Rows from block 9, named by matrix and row number. Each number is 200 + 30 x the weight over its row's rms, rounded and kept within 0 to 999. All counts start at 0. After the name is the row's rms in percent of the matrix's.
# c3: 3x3 conv (model.blocks.9.c3.weight, 112x112x3x3, standardized in use), inputs 14-27, a 3x3 kernel for each
c3.26,100,155,226,179,195,218,204,115,198,191,225,234,144,164,185,220,143,171,196,194,221,158,188,225,171,185,214,158,174,146,229,242,182,179,226,161,151,196,189,219,220,132,211,189,160,214,171,177,229,158,201,231,159,224,169,205,272,218,204,207,220,168,196,164,220,200,162,207,137,157,166,212,153,176,241,152,188,202,139,208,206,124,190,137,167,153,146,180,197,185,237,214,154,233,217,176,204,267,212,211,176,193,232,222,160,200,209,214,228,199,218,202,194,189,179,155,140,189,165,192,140,157,193,194,164,136,200
c3.27,099,172,220,269,145,207,199,191,221,223,223,177,248,221,187,247,207,231,218,170,148,219,180,237,221,172,221,231,179,201,195,227,203,189,197,188,186,184,179,191,195,223,170,179,178,195,149,176,208,212,170,208,175,170,177,200,239,184,219,220,203,237,145,143,223,188,200,160,204,248,108,187,200,163,207,165,216,221,195,135,214,216,187,188,182,202,203,124,247,176,224,192,207,181,232,213,212,205,240,208,226,193,206,195,214,213,197,184,214,170,242,193,219,168,145,197,161,190,171,221,210,234,224,219,216,159,233
c3.28,095,158,203,192,214,146,206,224,189,156,188,256,167,215,214,159,249,182,228,212,253,222,221,216,214,231,180,187,175,231,195,189,208,230,195,218,255,205,217,126,216,213,176,230,152,189,245,149,160,238,190,175,192,130,222,209,174,227,197,203,205,162,195,189,155,149,227,160,220,195,219,227,192,222,206,204,165,161,207,163,205,180,229,203,192,255,185,190,214,209,158,224,225,190,217,186,153,160,154,227,163,223,177,185,187,198,183,204,204,170,211,216,102,193,202,213,135,108,207,223,186,211,253,258,209,260,240
c3.29,097,227,159,227,177,204,193,215,158,213,228,225,180,201,194,182,219,163,241,249,251,139,114,177,184,207,192,194,193,197,165,230,264,247,215,156,253,180,170,221,167,207,171,247,196,226,185,221,197,222,217,172,130,183,168,191,204,209,187,177,202,137,159,223,212,195,233,217,251,178,141,191,220,213,191,198,249,195,257,213,210,179,181,213,245,236,181,178,178,202,245,211,224,204,212,180,216,253,192,212,196,196,266,193,212,205,222,127,187,226,200,220,189,185,181,176,286,132,176,191,134,153,173,191,211,105,247
c3.30,100,198,203,168,202,182,221,210,205,210,166,233,214,207,227,246,124,168,176,163,131,240,150,205,160,201,190,186,234,212,202,222,176,189,194,175,142,230,200,175,191,208,163,201,199,195,233,191,204,190,164,200,228,220,144,186,249,175,212,197,133,221,231,174,202,175,194,222,216,183,163,194,216,152,181,186,231,217,236,208,251,252,195,197,215,215,175,248,214,191,247,247,218,235,300,208,190,182,192,208,185,164,198,188,196,233,184,197,216,158,218,200,214,145,133,235,208,184,193,181,224,199,217,207,177,199,191
c3.31,095,168,215,138,211,204,209,221,192,209,177,153,201,233,214,236,175,186,162,192,232,211,211,198,213,210,176,191,214,217,155,203,213,203,227,209,157,177,160,153,184,205,236,203,169,181,204,155,229,125,200,262,200,166,147,165,221,156,190,177,205,118,215,141,198,204,144,204,171,213,183,154,167,202,207,213,231,181,163,163,207,192,193,185,161,218,158,231,212,230,212,255,193,193,208,178,130,192,163,210,208,205,220,168,199,229,183,221,249,179,178,231,153,206,245,198,211,189,134,209,220,194,190,223,222,213,132
c3.32,101,188,202,187,200,161,199,172,220,223,211,227,206,172,200,193,245,180,173,209,193,162,204,197,230,227,218,219,246,197,166,201,138,151,230,172,142,207,193,189,163,193,174,227,250,174,215,196,195,226,159,210,236,211,238,169,197,148,205,150,175,175,222,176,132,154,218,193,179,132,193,197,256,223,230,288,202,206,240,234,218,215,207,248,164,213,218,145,154,214,114,137,204,198,205,135,172,166,193,223,192,193,188,205,174,202,174,158,148,199,237,193,181,231,150,189,157,227,262,233,214,225,218,221,201,198,231
c3.33,102,210,181,177,194,201,149,215,180,233,211,248,203,184,183,133,141,224,178,215,218,166,177,213,216,207,260,258,171,239,230,218,226,252,209,225,240,205,182,147,159,213,139,221,200,199,172,205,162,184,184,222,188,215,218,203,234,180,174,199,199,202,188,175,185,208,198,167,198,176,215,175,190,191,190,194,145,177,220,184,209,209,236,209,217,210,195,179,212,206,198,216,221,173,198,203,207,225,205,208,200,224,101,181,213,170,208,216,217,259,184,152,175,188,241,236,210,215,247,179,158,245,190,217,175,214,136
c3.34,104,145,212,170,157,203,163,169,171,163,243,202,202,190,214,172,181,199,165,187,120,215,180,194,238,177,196,164,232,195,222,215,217,220,233,202,223,134,135,160,162,157,179,177,234,244,256,156,227,222,190,169,275,244,161,137,197,204,182,174,194,200,173,190,179,180,186,218,184,257,223,186,240,224,193,175,239,226,220,235,271,180,156,194,198,216,187,203,129,149,242,211,213,182,194,222,180,242,191,187,195,193,183,196,181,215,220,157,219,179,176,228,204,182,155,182,172,207,195,182,219,199,161,256,239,188,223
c3.35,102,212,159,140,160,175,172,203,164,216,238,223,203,234,192,211,191,213,195,126,186,193,143,203,264,191,186,206,185,188,226,167,193,199,198,194,205,164,195,174,203,166,151,236,166,233,161,222,242,195,214,234,209,133,216,188,222,238,233,210,167,200,224,152,200,256,178,198,190,201,182,198,201,225,225,220,222,212,180,216,194,229,173,199,223,217,155,179,223,170,189,157,204,224,142,212,219,139,174,129,113,208,253,197,175,221,235,145,187,135,187,208,153,162,227,207,213,218,183,183,204,201,213,183,177,242,197
c3.36,097,222,196,187,200,192,206,229,176,175,207,224,192,219,200,163,199,170,201,185,207,161,202,248,193,268,255,241,251,235,219,227,167,234,217,226,235,133,193,184,160,206,179,229,277,185,229,193,229,220,194,247,151,136,256,233,183,253,186,213,214,184,199,171,211,227,201,236,181,101,213,260,217,218,247,190,209,151,144,241,192,220,209,216,225,204,176,175,200,227,165,155,153,207,239,226,196,180,201,238,140,200,195,198,217,195,228,226,190,195,243,192,251,174,205,220,256,167,190,202,250,139,231,264,247,211,161
c3.37,099,208,197,179,206,195,195,201,214,212,196,190,222,128,168,180,197,236,178,209,231,162,224,238,199,283,227,134,139,199,228,215,192,250,205,189,260,210,240,192,155,179,135,190,207,209,180,209,157,202,195,189,174,214,245,176,179,219,192,207,212,269,222,175,210,227,241,240,178,212,198,185,200,223,163,231,181,254,208,240,203,250,282,222,199,130,158,228,197,200,274,190,207,194,177,228,205,188,212,220,199,205,175,211,185,211,193,132,189,219,219,187,215,198,172,216,229,235,158,169,193,151,185,211,186,212,215
c3.38,099,195,260,173,179,220,162,228,202,221,256,250,269,172,223,164,241,201,184,181,213,204,205,185,212,234,219,224,175,209,200,181,243,232,167,170,223,188,220,207,211,150,207,193,146,198,151,204,207,177,207,239,184,166,200,218,153,205,201,175,252,194,82,166,189,175,238,198,209,159,148,130,231,201,148,210,157,178,164,208,200,202,194,236,201,176,186,192,154,185,240,229,225,208,212,192,216,199,238,191,240,197,217,221,196,211,149,238,204,244,195,146,176,194,242,163,171,212,244,189,168,254,185,159,232,159,188
c3.39,095,275,175,184,230,165,219,226,185,218,229,232,209,213,198,223,151,194,233,211,215,143,222,198,238,209,193,185,226,161,175,204,219,247,210,157,128,212,241,162,215,199,198,250,227,164,128,144,215,198,205,196,204,229,214,175,237,166,190,178,226,224,187,216,189,233,204,184,182,237,203,177,214,223,232,197,190,208,257,125,198,209,178,264,225,228,201,213,171,217,182,248,151,185,187,160,229,220,197,237,224,171,198,188,230,209,255,214,227,166,171,247,221,212,212,171,145,193,214,203,221,215,216,172,190,216,234
c3.40,099,218,155,156,197,213,202,183,202,210,221,207,158,176,188,183,156,158,190,138,194,163,161,192,153,188,237,172,166,192,209,193,206,220,241,233,209,166,201,161,210,163,206,195,180,218,189,191,166,166,205,185,185,147,164,148,205,192,194,176,173,177,206,177,196,201,232,187,194,239,257,241,229,194,234,188,202,198,216,174,189,163,211,150,125,192,194,244,221,201,272,199,257,227,228,158,264,236,191,214,185,158,137,202,150,190,171,172,240,161,237,157,190,200,191,171,127,227,233,231,190,226,171,200,240,200,215
c3.41,102,258,137,212,178,205,152,167,164,189,223,212,263,227,161,157,159,244,196,213,218,247,206,184,216,218,276,180,221,194,207,148,202,204,194,171,152,226,196,219,215,218,216,221,180,205,197,180,155,196,194,228,210,188,228,133,223,200,198,173,190,161,239,151,182,192,217,153,125,199,215,231,181,253,207,217,177,207,240,170,155,161,177,212,212,194,197,168,269,147,201,238,188,152,301,162,174,146,180,146,216,154,205,208,204,208,207,204,122,158,212,175,149,212,214,249,175,142,185,186,186,160,204,217,233,203,139
c3.42,102,210,168,213,213,186,155,170,241,225,199,160,235,205,192,215,169,174,214,164,207,142,134,216,205,241,204,198,187,125,186,201,184,217,150,222,239,158,196,209,182,191,228,217,196,241,194,168,176,181,187,143,169,197,135,203,213,228,183,178,212,230,160,179,207,213,156,177,179,201,182,189,188,186,212,176,221,201,167,245,218,186,203,210,171,208,218,238,218,181,207,215,221,191,208,195,162,166,209,179,176,169,160,192,209,213,159,209,184,237,161,213,160,171,253,154,208,249,216,239,186,203,244,250,235,209,228
c3.43,095,152,168,201,222,152,162,186,159,214,158,208,209,176,205,231,177,223,172,198,218,238,170,200,217,169,174,219,209,171,194,189,205,166,195,163,157,200,212,145,194,191,199,223,211,224,223,245,173,181,167,169,200,181,180,243,242,197,225,197,140,193,244,226,195,167,162,188,206,206,206,191,186,172,228,253,133,216,236,190,218,225,166,141,256,201,178,192,190,180,215,188,190,163,212,169,228,261,255,210,215,195,208,213,165,188,246,204,166,187,185,190,222,206,191,146,262,150,225,164,166,178,214,190,148,169,188
c3.44,099,207,190,147,180,201,132,163,196,231,169,213,207,195,213,231,195,137,153,239,179,235,191,195,218,199,177,172,235,196,156,190,163,165,197,191,206,204,182,231,200,182,177,247,198,200,255,212,201,180,207,132,233,282,160,245,157,184,216,169,218,218,179,198,211,155,170,194,187,156,186,215,148,158,156,206,204,156,127,224,187,162,208,206,137,109,228,236,189,209,206,201,177,178,205,186,162,250,191,172,157,215,199,259,207,142,241,165,184,189,182,211,221,228,166,174,217,173,238,207,250,202,165,221,194,187,226
c3.45,102,214,230,217,180,182,165,155,261,169,212,206,206,210,205,205,197,154,193,192,215,221,174,169,238,197,265,246,186,178,229,199,171,210,176,183,212,223,203,181,219,191,182,201,146,187,180,239,234,177,224,144,211,225,223,237,201,213,165,160,176,153,128,193,221,183,207,195,225,226,232,183,176,286,180,196,203,202,171,194,224,158,161,230,232,202,202,232,194,165,220,196,180,249,209,165,222,163,166,188,207,212,155,165,190,158,200,180,180,200,203,214,194,208,208,221,191,155,199,181,233,208,210,207,199,190,212
c3.46,097,208,229,220,220,191,186,174,247,185,208,158,137,208,184,258,111,174,226,191,202,222,201,168,211,188,219,232,248,181,219,203,161,203,199,198,194,179,165,234,211,211,207,171,239,225,230,229,244,173,181,178,240,256,258,167,156,181,172,173,172,160,203,201,183,171,195,199,210,203,225,203,243,230,190,246,192,189,231,181,232,186,183,131,160,210,182,256,204,220,206,232,172,231,190,197,194,203,169,220,233,209,194,159,182,214,209,178,258,169,193,196,224,167,202,263,190,224,229,175,157,236,151,186,217,216,198
c3.47,099,251,178,232,212,177,235,153,171,206,199,195,220,186,188,221,263,157,161,248,162,155,172,208,213,202,233,212,211,238,174,212,193,171,229,218,238,234,173,175,182,200,182,215,227,179,184,175,208,246,184,214,169,208,226,206,174,193,144,184,194,261,246,204,220,178,218,183,165,248,226,229,233,231,257,149,209,183,201,178,189,189,281,220,167,234,204,241,161,209,197,186,254,193,213,206,196,172,199,211,216,140,206,191,202,193,192,248,198,239,198,153,209,217,189,208,139,186,146,177,197,140,195,213,208,208,219
c3.48,098,164,133,183,260,167,179,202,179,140,181,157,210,203,208,182,171,192,200,209,186,224,191,182,224,179,182,239,195,257,187,235,150,179,241,231,213,206,179,236,205,205,162,229,218,212,207,220,148,172,224,160,156,208,207,218,191,224,230,215,218,262,245,180,234,177,227,219,202,227,164,210,220,226,242,237,176,201,243,156,211,190,162,206,192,190,197,231,186,198,245,212,246,195,194,197,221,237,144,246,211,190,197,198,194,203,205,222,221,193,203,182,195,220,186,208,221,215,206,180,233,210,194,217,197,244,198
c3.49,098,161,200,196,172,204,223,195,227,142,191,163,250,203,151,217,210,191,218,244,186,170,191,194,182,151,162,218,163,261,222,190,212,216,187,211,141,189,162,213,150,179,245,183,208,292,170,220,227,148,227,220,179,170,126,281,179,201,219,240,181,214,190,171,165,199,239,220,218,171,189,228,191,173,194,143,194,220,230,195,163,250,187,212,204,193,230,195,163,192,209,166,214,180,172,194,187,250,192,191,149,182,228,173,178,232,168,244,244,240,182,204,196,216,193,229,206,186,170,232,174,183,206,212,244,253,256
c3.50,102,231,222,213,252,176,222,219,235,196,193,164,212,191,210,199,185,207,166,233,207,223,239,216,202,189,240,222,220,185,169,170,215,210,241,191,219,194,210,134,152,216,184,178,205,223,196,208,227,237,156,194,204,130,197,246,196,171,177,188,213,70,219,176,149,214,253,183,200,216,199,182,197,191,192,213,169,221,197,176,221,255,199,186,210,176,215,245,224,218,221,220,203,190,222,179,220,216,242,184,203,145,172,241,187,224,183,187,201,268,151,219,224,146,226,173,157,190,167,222,222,222,219,230,194,222,151
c3.51,105,137,226,220,175,183,227,225,195,235,151,214,193,198,235,169,225,164,206,144,188,209,182,218,152,148,224,214,188,175,211,141,153,205,153,200,209,204,215,207,169,219,177,228,225,155,207,175,189,195,183,145,177,199,176,203,189,222,156,206,191,181,170,194,179,173,190,179,187,232,98,212,182,173,208,280,181,196,229,200,199,213,148,260,225,198,206,194,240,238,164,197,222,252,155,217,234,182,185,229,222,187,223,209,235,236,213,213,227,185,211,196,195,214,210,206,222,172,174,169,214,201,226,206,198,177,268
c3.52,100,187,186,188,159,204,246,200,231,181,191,138,223,171,182,211,164,210,189,143,194,216,187,163,218,212,211,195,188,200,180,210,176,188,228,168,238,156,176,231,244,159,195,187,212,262,194,185,248,142,199,219,199,220,150,183,246,173,186,198,236,207,177,165,164,150,237,185,191,200,236,215,271,162,185,219,154,241,242,227,164,277,208,177,217,211,192,216,268,158,243,201,161,259,158,169,208,216,188,198,226,230,209,205,218,216,237,165,215,172,257,208,183,221,224,266,168,175,215,226,187,218,205,200,193,229,241