Rows from block 8, named by matrix and row number. Each number is 50 + 10 x the weight over its row's rms, rounded and kept within 0 to 99. All counts start at 0.
# c3: 3x3 conv (model.blocks.8.c3.weight, 112x112x3x3, standardized in use), inputs 33-43, a 3x3 kernel for each
c3.8:60 41 43 41 57 53 55 62 54 47 50 50 45 55 50 41 52 56 60 42 33 54 48 44 44 39 39 48 46 50 51 53 52 51 45 75 59 52 49 52 51 38 48 51 64 58 58 53 50 49 55 40 44 43 53 52 46 41 43 55 65 43 38 30 67 56 32 51 57 48 60 53 51 54 57 55 57 34 53 44 67 65 30 52 42 45 58 54 44 59 64 49 55 46 49 45 57 46 42
c3.9:54 46 51 55 47 48 47 42 43 49 54 46 34 47 53 44 57 50 53 60 40 35 45 49 51 55 49 44 52 39 44 34 51 48 70 42 53 55 70 45 56 44 43 32 47 61 36 37 61 55 41 62 61 53 56 50 60 44 47 56 26 48 43 34 52 51 37 42 50 46 46 43 45 56 50 49 39 58 52 48 55 56 59 54 64 62 54 49 37 52 56 62 58 50 39 53 58 45 53
c3.10:31 62 51 41 45 63 38 83 26 49 42 48 42 64 48 49 56 55 60 47 35 53 40 52 54 50 26 38 48 64 63 59 47 37 42 68 47 45 47 57 60 48 37 25 68 30 56 60 39 54 43 45 44 42 51 62 42 65 59 40 53 62 38 40 44 34 39 40 59 54 54 47 58 54 62 59 48 41 35 72 49 60 63 45 40 49 55 53 50 67 66 31 37 53 53 52 60 61 52
c3.11:59 52 66 53 55 45 55 54 61 55 46 64 38 58 54 32 33 58 32 55 59 67 49 65 53 59 55 43 40 42 55 54 32 53 48 39 53 52 62 48 54 51 48 61 43 44 48 50 47 38 53 63 56 41 61 56 66 53 39 53 58 42 63 31 46 69 46 30 48 70 42 50 56 40 43 36 60 20 30 61 58 51 49 69 63 50 63 48 70 58 57 49 53 67 46 33 48 52 60
c3.12:48 41 46 46 51 65 78 55 55 56 37 46 51 54 36 56 31 45 47 52 51 45 52 50 63 59 57 54 37 45 40 53 54 31 42 55 56 47 40 43 47 65 39 37 38 50 43 57 52 42 44 75 41 65 57 46 38 47 46 50 36 55 57 44 44 47 40 50 54 51 50 41 53 36 40 49 56 57 57 49 59 49 43 47 50 58 40 70 53 44 54 49 55 39 70 73 57 30 38
c3.13:57 46 62 68 45 55 43 44 39 53 46 57 48 63 50 54 49 57 48 44 53 61 58 62 44 52 40 40 59 55 47 50 52 41 67 49 48 32 54 20 49 49 33 63 56 72 61 53 64 46 54 66 46 53 58 44 55 63 45 55 37 63 71 39 63 63 37 50 49 57 40 37 48 46 74 37 51 50 67 36 56 42 38 43 64 52 48 50 39 53 55 64 51 62 43 37 48 52 56
c3.14:54 40 65 56 58 45 56 60 54 42 35 60 58 50 65 52 44 49 46 33 42 45 40 49 23 70 42 44 50 50 68 42 49 48 67 52 47 56 55 37 49 57 51 50 55 75 46 49 52 28 58 53 61 70 66 58 49 41 61 29 52 36 40 53 67 63 36 53 31 53 55 40 47 37 57 58 48 50 44 55 58 57 51 51 44 50 45 51 44 45 45 62 63 56 48 33 54 46 64
c3.15:40 65 54 32 47 68 49 45 68 38 58 59 65 64 25 32 50 61 64 60 57 48 48 67 22 54 47 40 51 49 47 44 41 67 56 47 36 43 53 58 50 58 55 58 59 67 47 62 57 53 37 49 48 35 36 40 51 54 60 46 65 57 41 59 54 46 58 41 53 46 28 48 44 40 54 60 57 41 61 67 33 59 46 45 39 51 44 51 54 34 47 45 45 43 47 59 57 57 56
c3.16:59 54 56 56 49 69 41 48 59 44 45 25 46 51 42 45 41 44 64 58 53 43 48 52 56 26 63 53 32 63 53 46 61 59 61 29 56 48 25 50 44 58 50 48 30 61 55 61 56 45 51 49 45 47 58 47 55 51 49 56 59 38 54 29 53 51 37 47 40 48 47 66 49 35 39 65 49 59 60 51 63 62 51 45 63 39 46 54 50 60 72 55 52 52 43 51 39 27 33
c3.17:61 40 59 46 46 44 57 56 32 44 52 61 51 50 65 54 51 55 54 38 58 33 48 55 46 61 53 44 55 59 49 52 41 43 45 62 49 62 41 56 54 33 59 50 42 50 26 49 32 51 40 58 54 58 57 53 17 49 51 51 74 58 55 36 49 43 55 47 45 46 52 41 34 42 53 40 49 54 47 72 39 51 57 58 52 42 42 56 55 66 55 54 50 47 44 29 49 47 32
c3.18:42 49 51 61 50 44 36 42 66 69 45 51 65 45 56 64 44 47 69 41 27 58 43 26 52 52 45 59 46 52 51 43 48 69 42 41 43 35 58 67 49 67 74 41 57 55 52 33 52 41 31 35 69 38 53 60 59 57 40 57 59 52 65 67 50 51 43 51 47 49 46 59 59 46 59 53 55 44 64 45 52 70 36 48 67 66 56 67 49 45 46 75 41 41 56 56 39 51 44
c3.19:57 43 45 68 44 55 60 57 46 47 50 67 55 50 62 47 57 60 58 52 68 57 38 44 53 38 43 34 58 61 42 55 55 57 35 56 45 41 55 52 51 66 56 52 67 71 49 44 38 50 63 50 54 56 49 36 51 20 49 64 61 55 64 58 54 51 59 49 47 38 62 48 50 38 69 31 68 55 34 31 55 66 57 55 42 43 70 43 55 46 43 45 59 67 68 62 39 50 44
c3.20:55 41 43 53 44 38 43 38 28 51 52 48 49 48 34 57 60 59 61 47 26 59 60 42 51 47 62 64 54 41 38 38 45 67 51 53 54 34 30 29 43 56 44 43 33 54 44 45 63 34 60 55 35 46 50 44 38 42 31 51 45 66 41 37 54 57 48 50 51 22 62 65 47 68 55 62 44 47 69 37 61 60 43 45 49 40 51 60 58 40 72 53 60 50 33 26 45 59 51
c3.21:51 59 40 51 62 42 62 63 55 56 54 62 69 55 44 56 50 46 60 26 52 49 44 56 56 41 54 49 41 57 40 55 59 51 51 37 44 44 43 42 51 47 33 49 73 52 49 46 50 48 34 51 75 47 47 44 42 16 49 51 35 67 45 60 63 45 38 53 52 50 60 51 57 60 46 44 22 69 31 45 59 38 55 50 44 49 41 46 66 50 50 55 63 48 49 54 50 54 67
c3.22:36 60 64 55 45 58 28 30 68 53 58 38 48 49 47 44 55 48 52 62 47 80 46 57 47 33 63 40 28 54 48 60 63 57 65 55 37 41 69 46 52 40 45 43 74 66 67 54 61 45 42 49 63 31 39 38 63 41 46 46 50 61 43 43 51 58 43 57 31 59 43 54 60 41 49 49 64 48 59 37 76 61 34 58 42 45 54 58 58 46 44 48 65 50 49 50 58 49 48
c3.23:50 40 37 46 55 72 46 47 51 49 58 55 49 48 43 43 51 51 34 53 43 53 48 50 49 45 48 37 35 47 43 49 49 49 61 50 68 49 45 49 54 53 53 59 36 61 44 49 55 48 44 51 33 39 42 56 53 56 50 53 43 50 46 53 53 65 44 45 43 45 57 59 45 49 44 56 49 57 54 56 58 62 56 51 63 50 55 55 47 46 70 34 52 34 49 63 56 33 71
c3.24:48 57 54 68 45 53 57 41 65 75 56 60 55 36 42 51 35 56 45 49 41 57 58 51 31 52 50 55 46 46 36 52 48 48 56 59 54 50 60 50 53 49 50 65 43 56 46 50 51 55 42 55 58 38 51 62 65 48 53 44 51 46 55 40 57 59 55 52 61 54 42 55 28 70 68 48 56 50 49 56 56 41 43 50 52 46 26 57 32 43 43 43 51 64 49 49 52 46 48
c3.25:58 48 52 47 44 46 51 58 55 35 43 44 60 51 66 62 63 48 64 60 50 43 53 37 52 53 35 62 58 44 57 32 65 52 47 56 50 60 51 56 57 37 70 56 45 60 42 54 42 38 53 28 40 53 48 49 36 67 57 60 49 59 54 41 39 51 46 53 52 47 63 59 34 44 55 47 54 55 76 35 65 51 53 54 62 40 35 72 52 44 54 57 42 47 56 61 42 21 43
c3.26:48 56 43 54 47 36 50 60 64 69 52 17 39 55 57 56 36 48 40 47 43 48 35 23 65 54 33 55 30 42 42 67 68 56 45 58 35 46 61 48 49 71 43 52 56 54 50 61 52 38 44 46 59 65 37 53 57 42 36 43 62 54 50 54 41 49 49 53 44 57 51 51 46 52 67 53 37 54 47 48 41 47 54 48 31 43 49 36 32 32 56 35 23 32 56 65 57 42 61
c3.27:58 61 58 35 53 45 60 67 69 58 49 44 45 50 51 57 48 61 60 50 46 48 53 39 42 48 61 44 40 41 46 32 56 36 62 35 49 33 44 39 54 47 53 54 50 66 41 56 50 57 46 43 58 44 34 52 62 42 53 70 57 59 41 42 57 48 52 47 54 52 36 50 38 51 42 69 62 43 57 39 58 59 48 63 32 52 43 57 74 50 61 45 45 58 54 64 45 56 57
c3.28:50 38 65 54 44 53 50 53 58 57 51 63 32 60 68 52 54 39 50 55 39 38 62 41 41 55 54 58 42 58 19 35 46 40 51 69 56 33 60 76 39 42 42 37 61 44 56 35 53 60 56 55 58 68 43 43 48 60 52 51 41 49 48 45 54 64 49 51 53 42 54 53 57 63 54 66 45 41 63 55 70 53 48 54 51 54 50 57 38 51 63 45 27 56 45 75 57 60 47
c3.29:56 60 54 59 43 43 63 41 78 53 46 45 50 47 39 47 37 59 41 67 44 41 56 13 48 42 62 42 42 48 49 59 54 41 52 58 30 54 57 46 45 34 60 48 57 53 49 44 49 35 49 36 45 53 49 61 54 60 53 50 38 46 58 55 27 35 74 54 36 61 65 28 36 50 52 38 51 60 63 57 49 45 55 20 55 54 54 54 49 64 47 44 36 47 51 39 47 45 40
c3.30:54 52 70 43 46 53 48 51 44 59 40 63 56 47 59 39 43 64 53 53 60 57 54 39 55 43 34 35 38 50 56 58 58 54 55 68 28 52 40 51 44 55 39 54 46 59 51 45 41 51 47 40 63 43 46 50 52 59 51 69 55 56 60 48 63 54 55 40 54 58 60 34 41 62 67 62 50 73 54 58 42 51 54 52 52 56 33 42 69 59 56 66 40 57 44 64 47 41 52
c3.31:51 49 31 45 56 49 64 64 67 47 54 51 21 54 44 45 62 30 29 28 50 49 49 49 56 33 42 54 41 44 43 44 52 62 49 48 40 56 28 42 60 55 41 63 51 63 50 55 52 38 67 43 66 68 46 51 43 46 47 55 50 54 42 65 51 59 37 49 42 49 47 45 51 54 44 46 58 43 47 35 32 40 42 44 51 59 61 55 60 50 67 38 62 54 44 48 59 39 59
c3.32:70 50 56 53 49 46 32 41 59 40 46 50 65 56 53 55 35 41 48 48 59 63 39 36 64 57 51 61 68 55 58 51 47 68 70 38 23 51 35 61 55 58 48 51 68 52 41 52 51 46 63 33 45 53 51 67 64 46 43 53 48 32 73 78 67 58 58 55 69 45 60 56 51 57 51 63 45 40 42 50 52 45 44 57 57 45 31 34 47 52 42 46 43 45 39 44 19 29 64
c3.33:59 48 39 54 55 53 47 38 44 47 59 56 61 48 55 39 50 59 39 47 50 56 55 49 52 35 55 50 48 62 31 55 49 54 71 67 65 41 53 71 47 57 35 56 50 37 46 66 52 44 51 53 45 47 66 42 50 50 53 59 48 42 43 60 51 66 41 47 51 39 52 46 61 46 29 39 51 40 30 46 53 43 43 41 53 50 59 47 55 56 45 58 47 45 55 59 56 35 60
c3.34:70 60 70 53 50 52 46 66 61 40 49 59 60 59 40 68 47 36 36 51 40 52 55 42 34 60 50 50 42 44 48 43 32 45 53 46 48 33 58 67 55 53 54 45 54 46 42 39 46 38 48 48 50 44 77 59 50 56 57 57 50 47 59 69 45 45 57 54 58 60 52 53 48 58 60 56 55 58 32 61 62 56 42 33 51 62 51 45 68 51 44 57 43 60 58 46 47 42 38
c3.35:40 33 45 56 63 27 65 49 44 75 38 30 54 47 60 32 56 49 50 43 44 42 48 41 26 31 55 29 57 43 48 51 60 43 44 32 69 46 59 26 51 47 41 33 26 50 45 35 38 47 27 49 41 60 62 69 37 37 48 50 60 49 40 45 62 55 52 44 64 51 51 71 54 52 48 35 50 46 59 64 49 57 50 33 39 52 46 59 54 46 50 58 39 53 47 49 38 49 44
c3.36:41 70 59 56 48 45 53 54 47 59 33 44 48 54 48 45 55 67 58 59 43 50 44 61 31 44 63 34 60 71 34 48 38 43 57 59 49 60 54 44 57 44 50 51 49 36 45 46 53 59 58 46 61 41 58 40 59 59 61 69 56 55 30 55 47 50 30 57 54 52 53 54 48 46 69 35 38 46 65 46 45 59 41 39 47 41 46 36 57 44 49 51 66 40 60 40 35 32 51
c3.37:44 51 58 54 50 61 72 45 54 47 36 53 41 52 38 54 51 43 44 48 55 48 51 54 51 46 44 57 64 26 52 44 47 57 60 51 51 35 47 63 53 60 55 56 60 34 50 52 45 47 38 48 67 48 44 66 60 60 42 72 61 53 45 42 44 44 38 32 54 31 46 51 41 52 55 56 21 58 58 62 61 62 55 54 37 55 52 25 34 59 33 27 45 31 55 60 42 63 61
c3.38:53 38 59 38 43 59 64 55 46 58 58 57 45 45 47 32 56 65 58 44 36 56 51 56 44 50 57 38 51 58 59 54 46 43 59 57 38 54 36 58 43 34 48 49 46 48 41 53 57 48 36 50 47 33 53 48 41 56 48 38 78 61 35 28 35 47 45 50 37 62 44 51 60 37 47 37 48 58 29 55 45 64 63 49 44 44 61 40 58 36 52 66 44 53 57 70 58 71 57
c3.39:66 34 62 65 54 40 46 58 32 72 53 55 44 58 61 55 54 56 62 51 53 44 43 45 55 61 72 48 50 57 57 42 45 50 67 38 52 47 72 64 52 49 58 55 58 51 42 59 49 48 56 47 69 29 64 45 60 52 55 31 62 43 50 46 48 43 56 44 46 35 36 43 47 58 42 50 50 46 42 69 50 32 64 71 45 55 35 64 51 54 52 50 59 46 53 41 53 40 45
c3.40:41 59 53 58 39 54 58 58 45 57 26 35 43 59 38 56 49 39 47 58 52 59 54 53 55 46 49 60 56 44 47 46 48 35 61 40 47 46 61 63 51 43 49 54 54 56 78 67 39 57 59 44 45 49 42 65 43 52 45 58 39 57 68 53 33 57 47 56 52 56 46 51 34 36 53 35 60 60 52 32 46 39 51 59 47 50 44 45 62 54 52 64 45 31 53 61 51 45 40
c3.41:64 55 59 44 51 54 44 65 53 45 42 42 44 42 57 41 47 47 59 36 58 64 39 36 23 58 33 39 50 39 64 47 58 46 60 54 47 58 23 48 46 25 55 44 54 58 33 52 44 43 57 56 47 61 48 58 54 47 45 69 63 50 51 60 47 50 48 41 52 49 62 54 53 32 60 44 51 23 33 47 43 47 43 62 47 51 42 60 46 42 56 46 38 54 69 43 40 69 44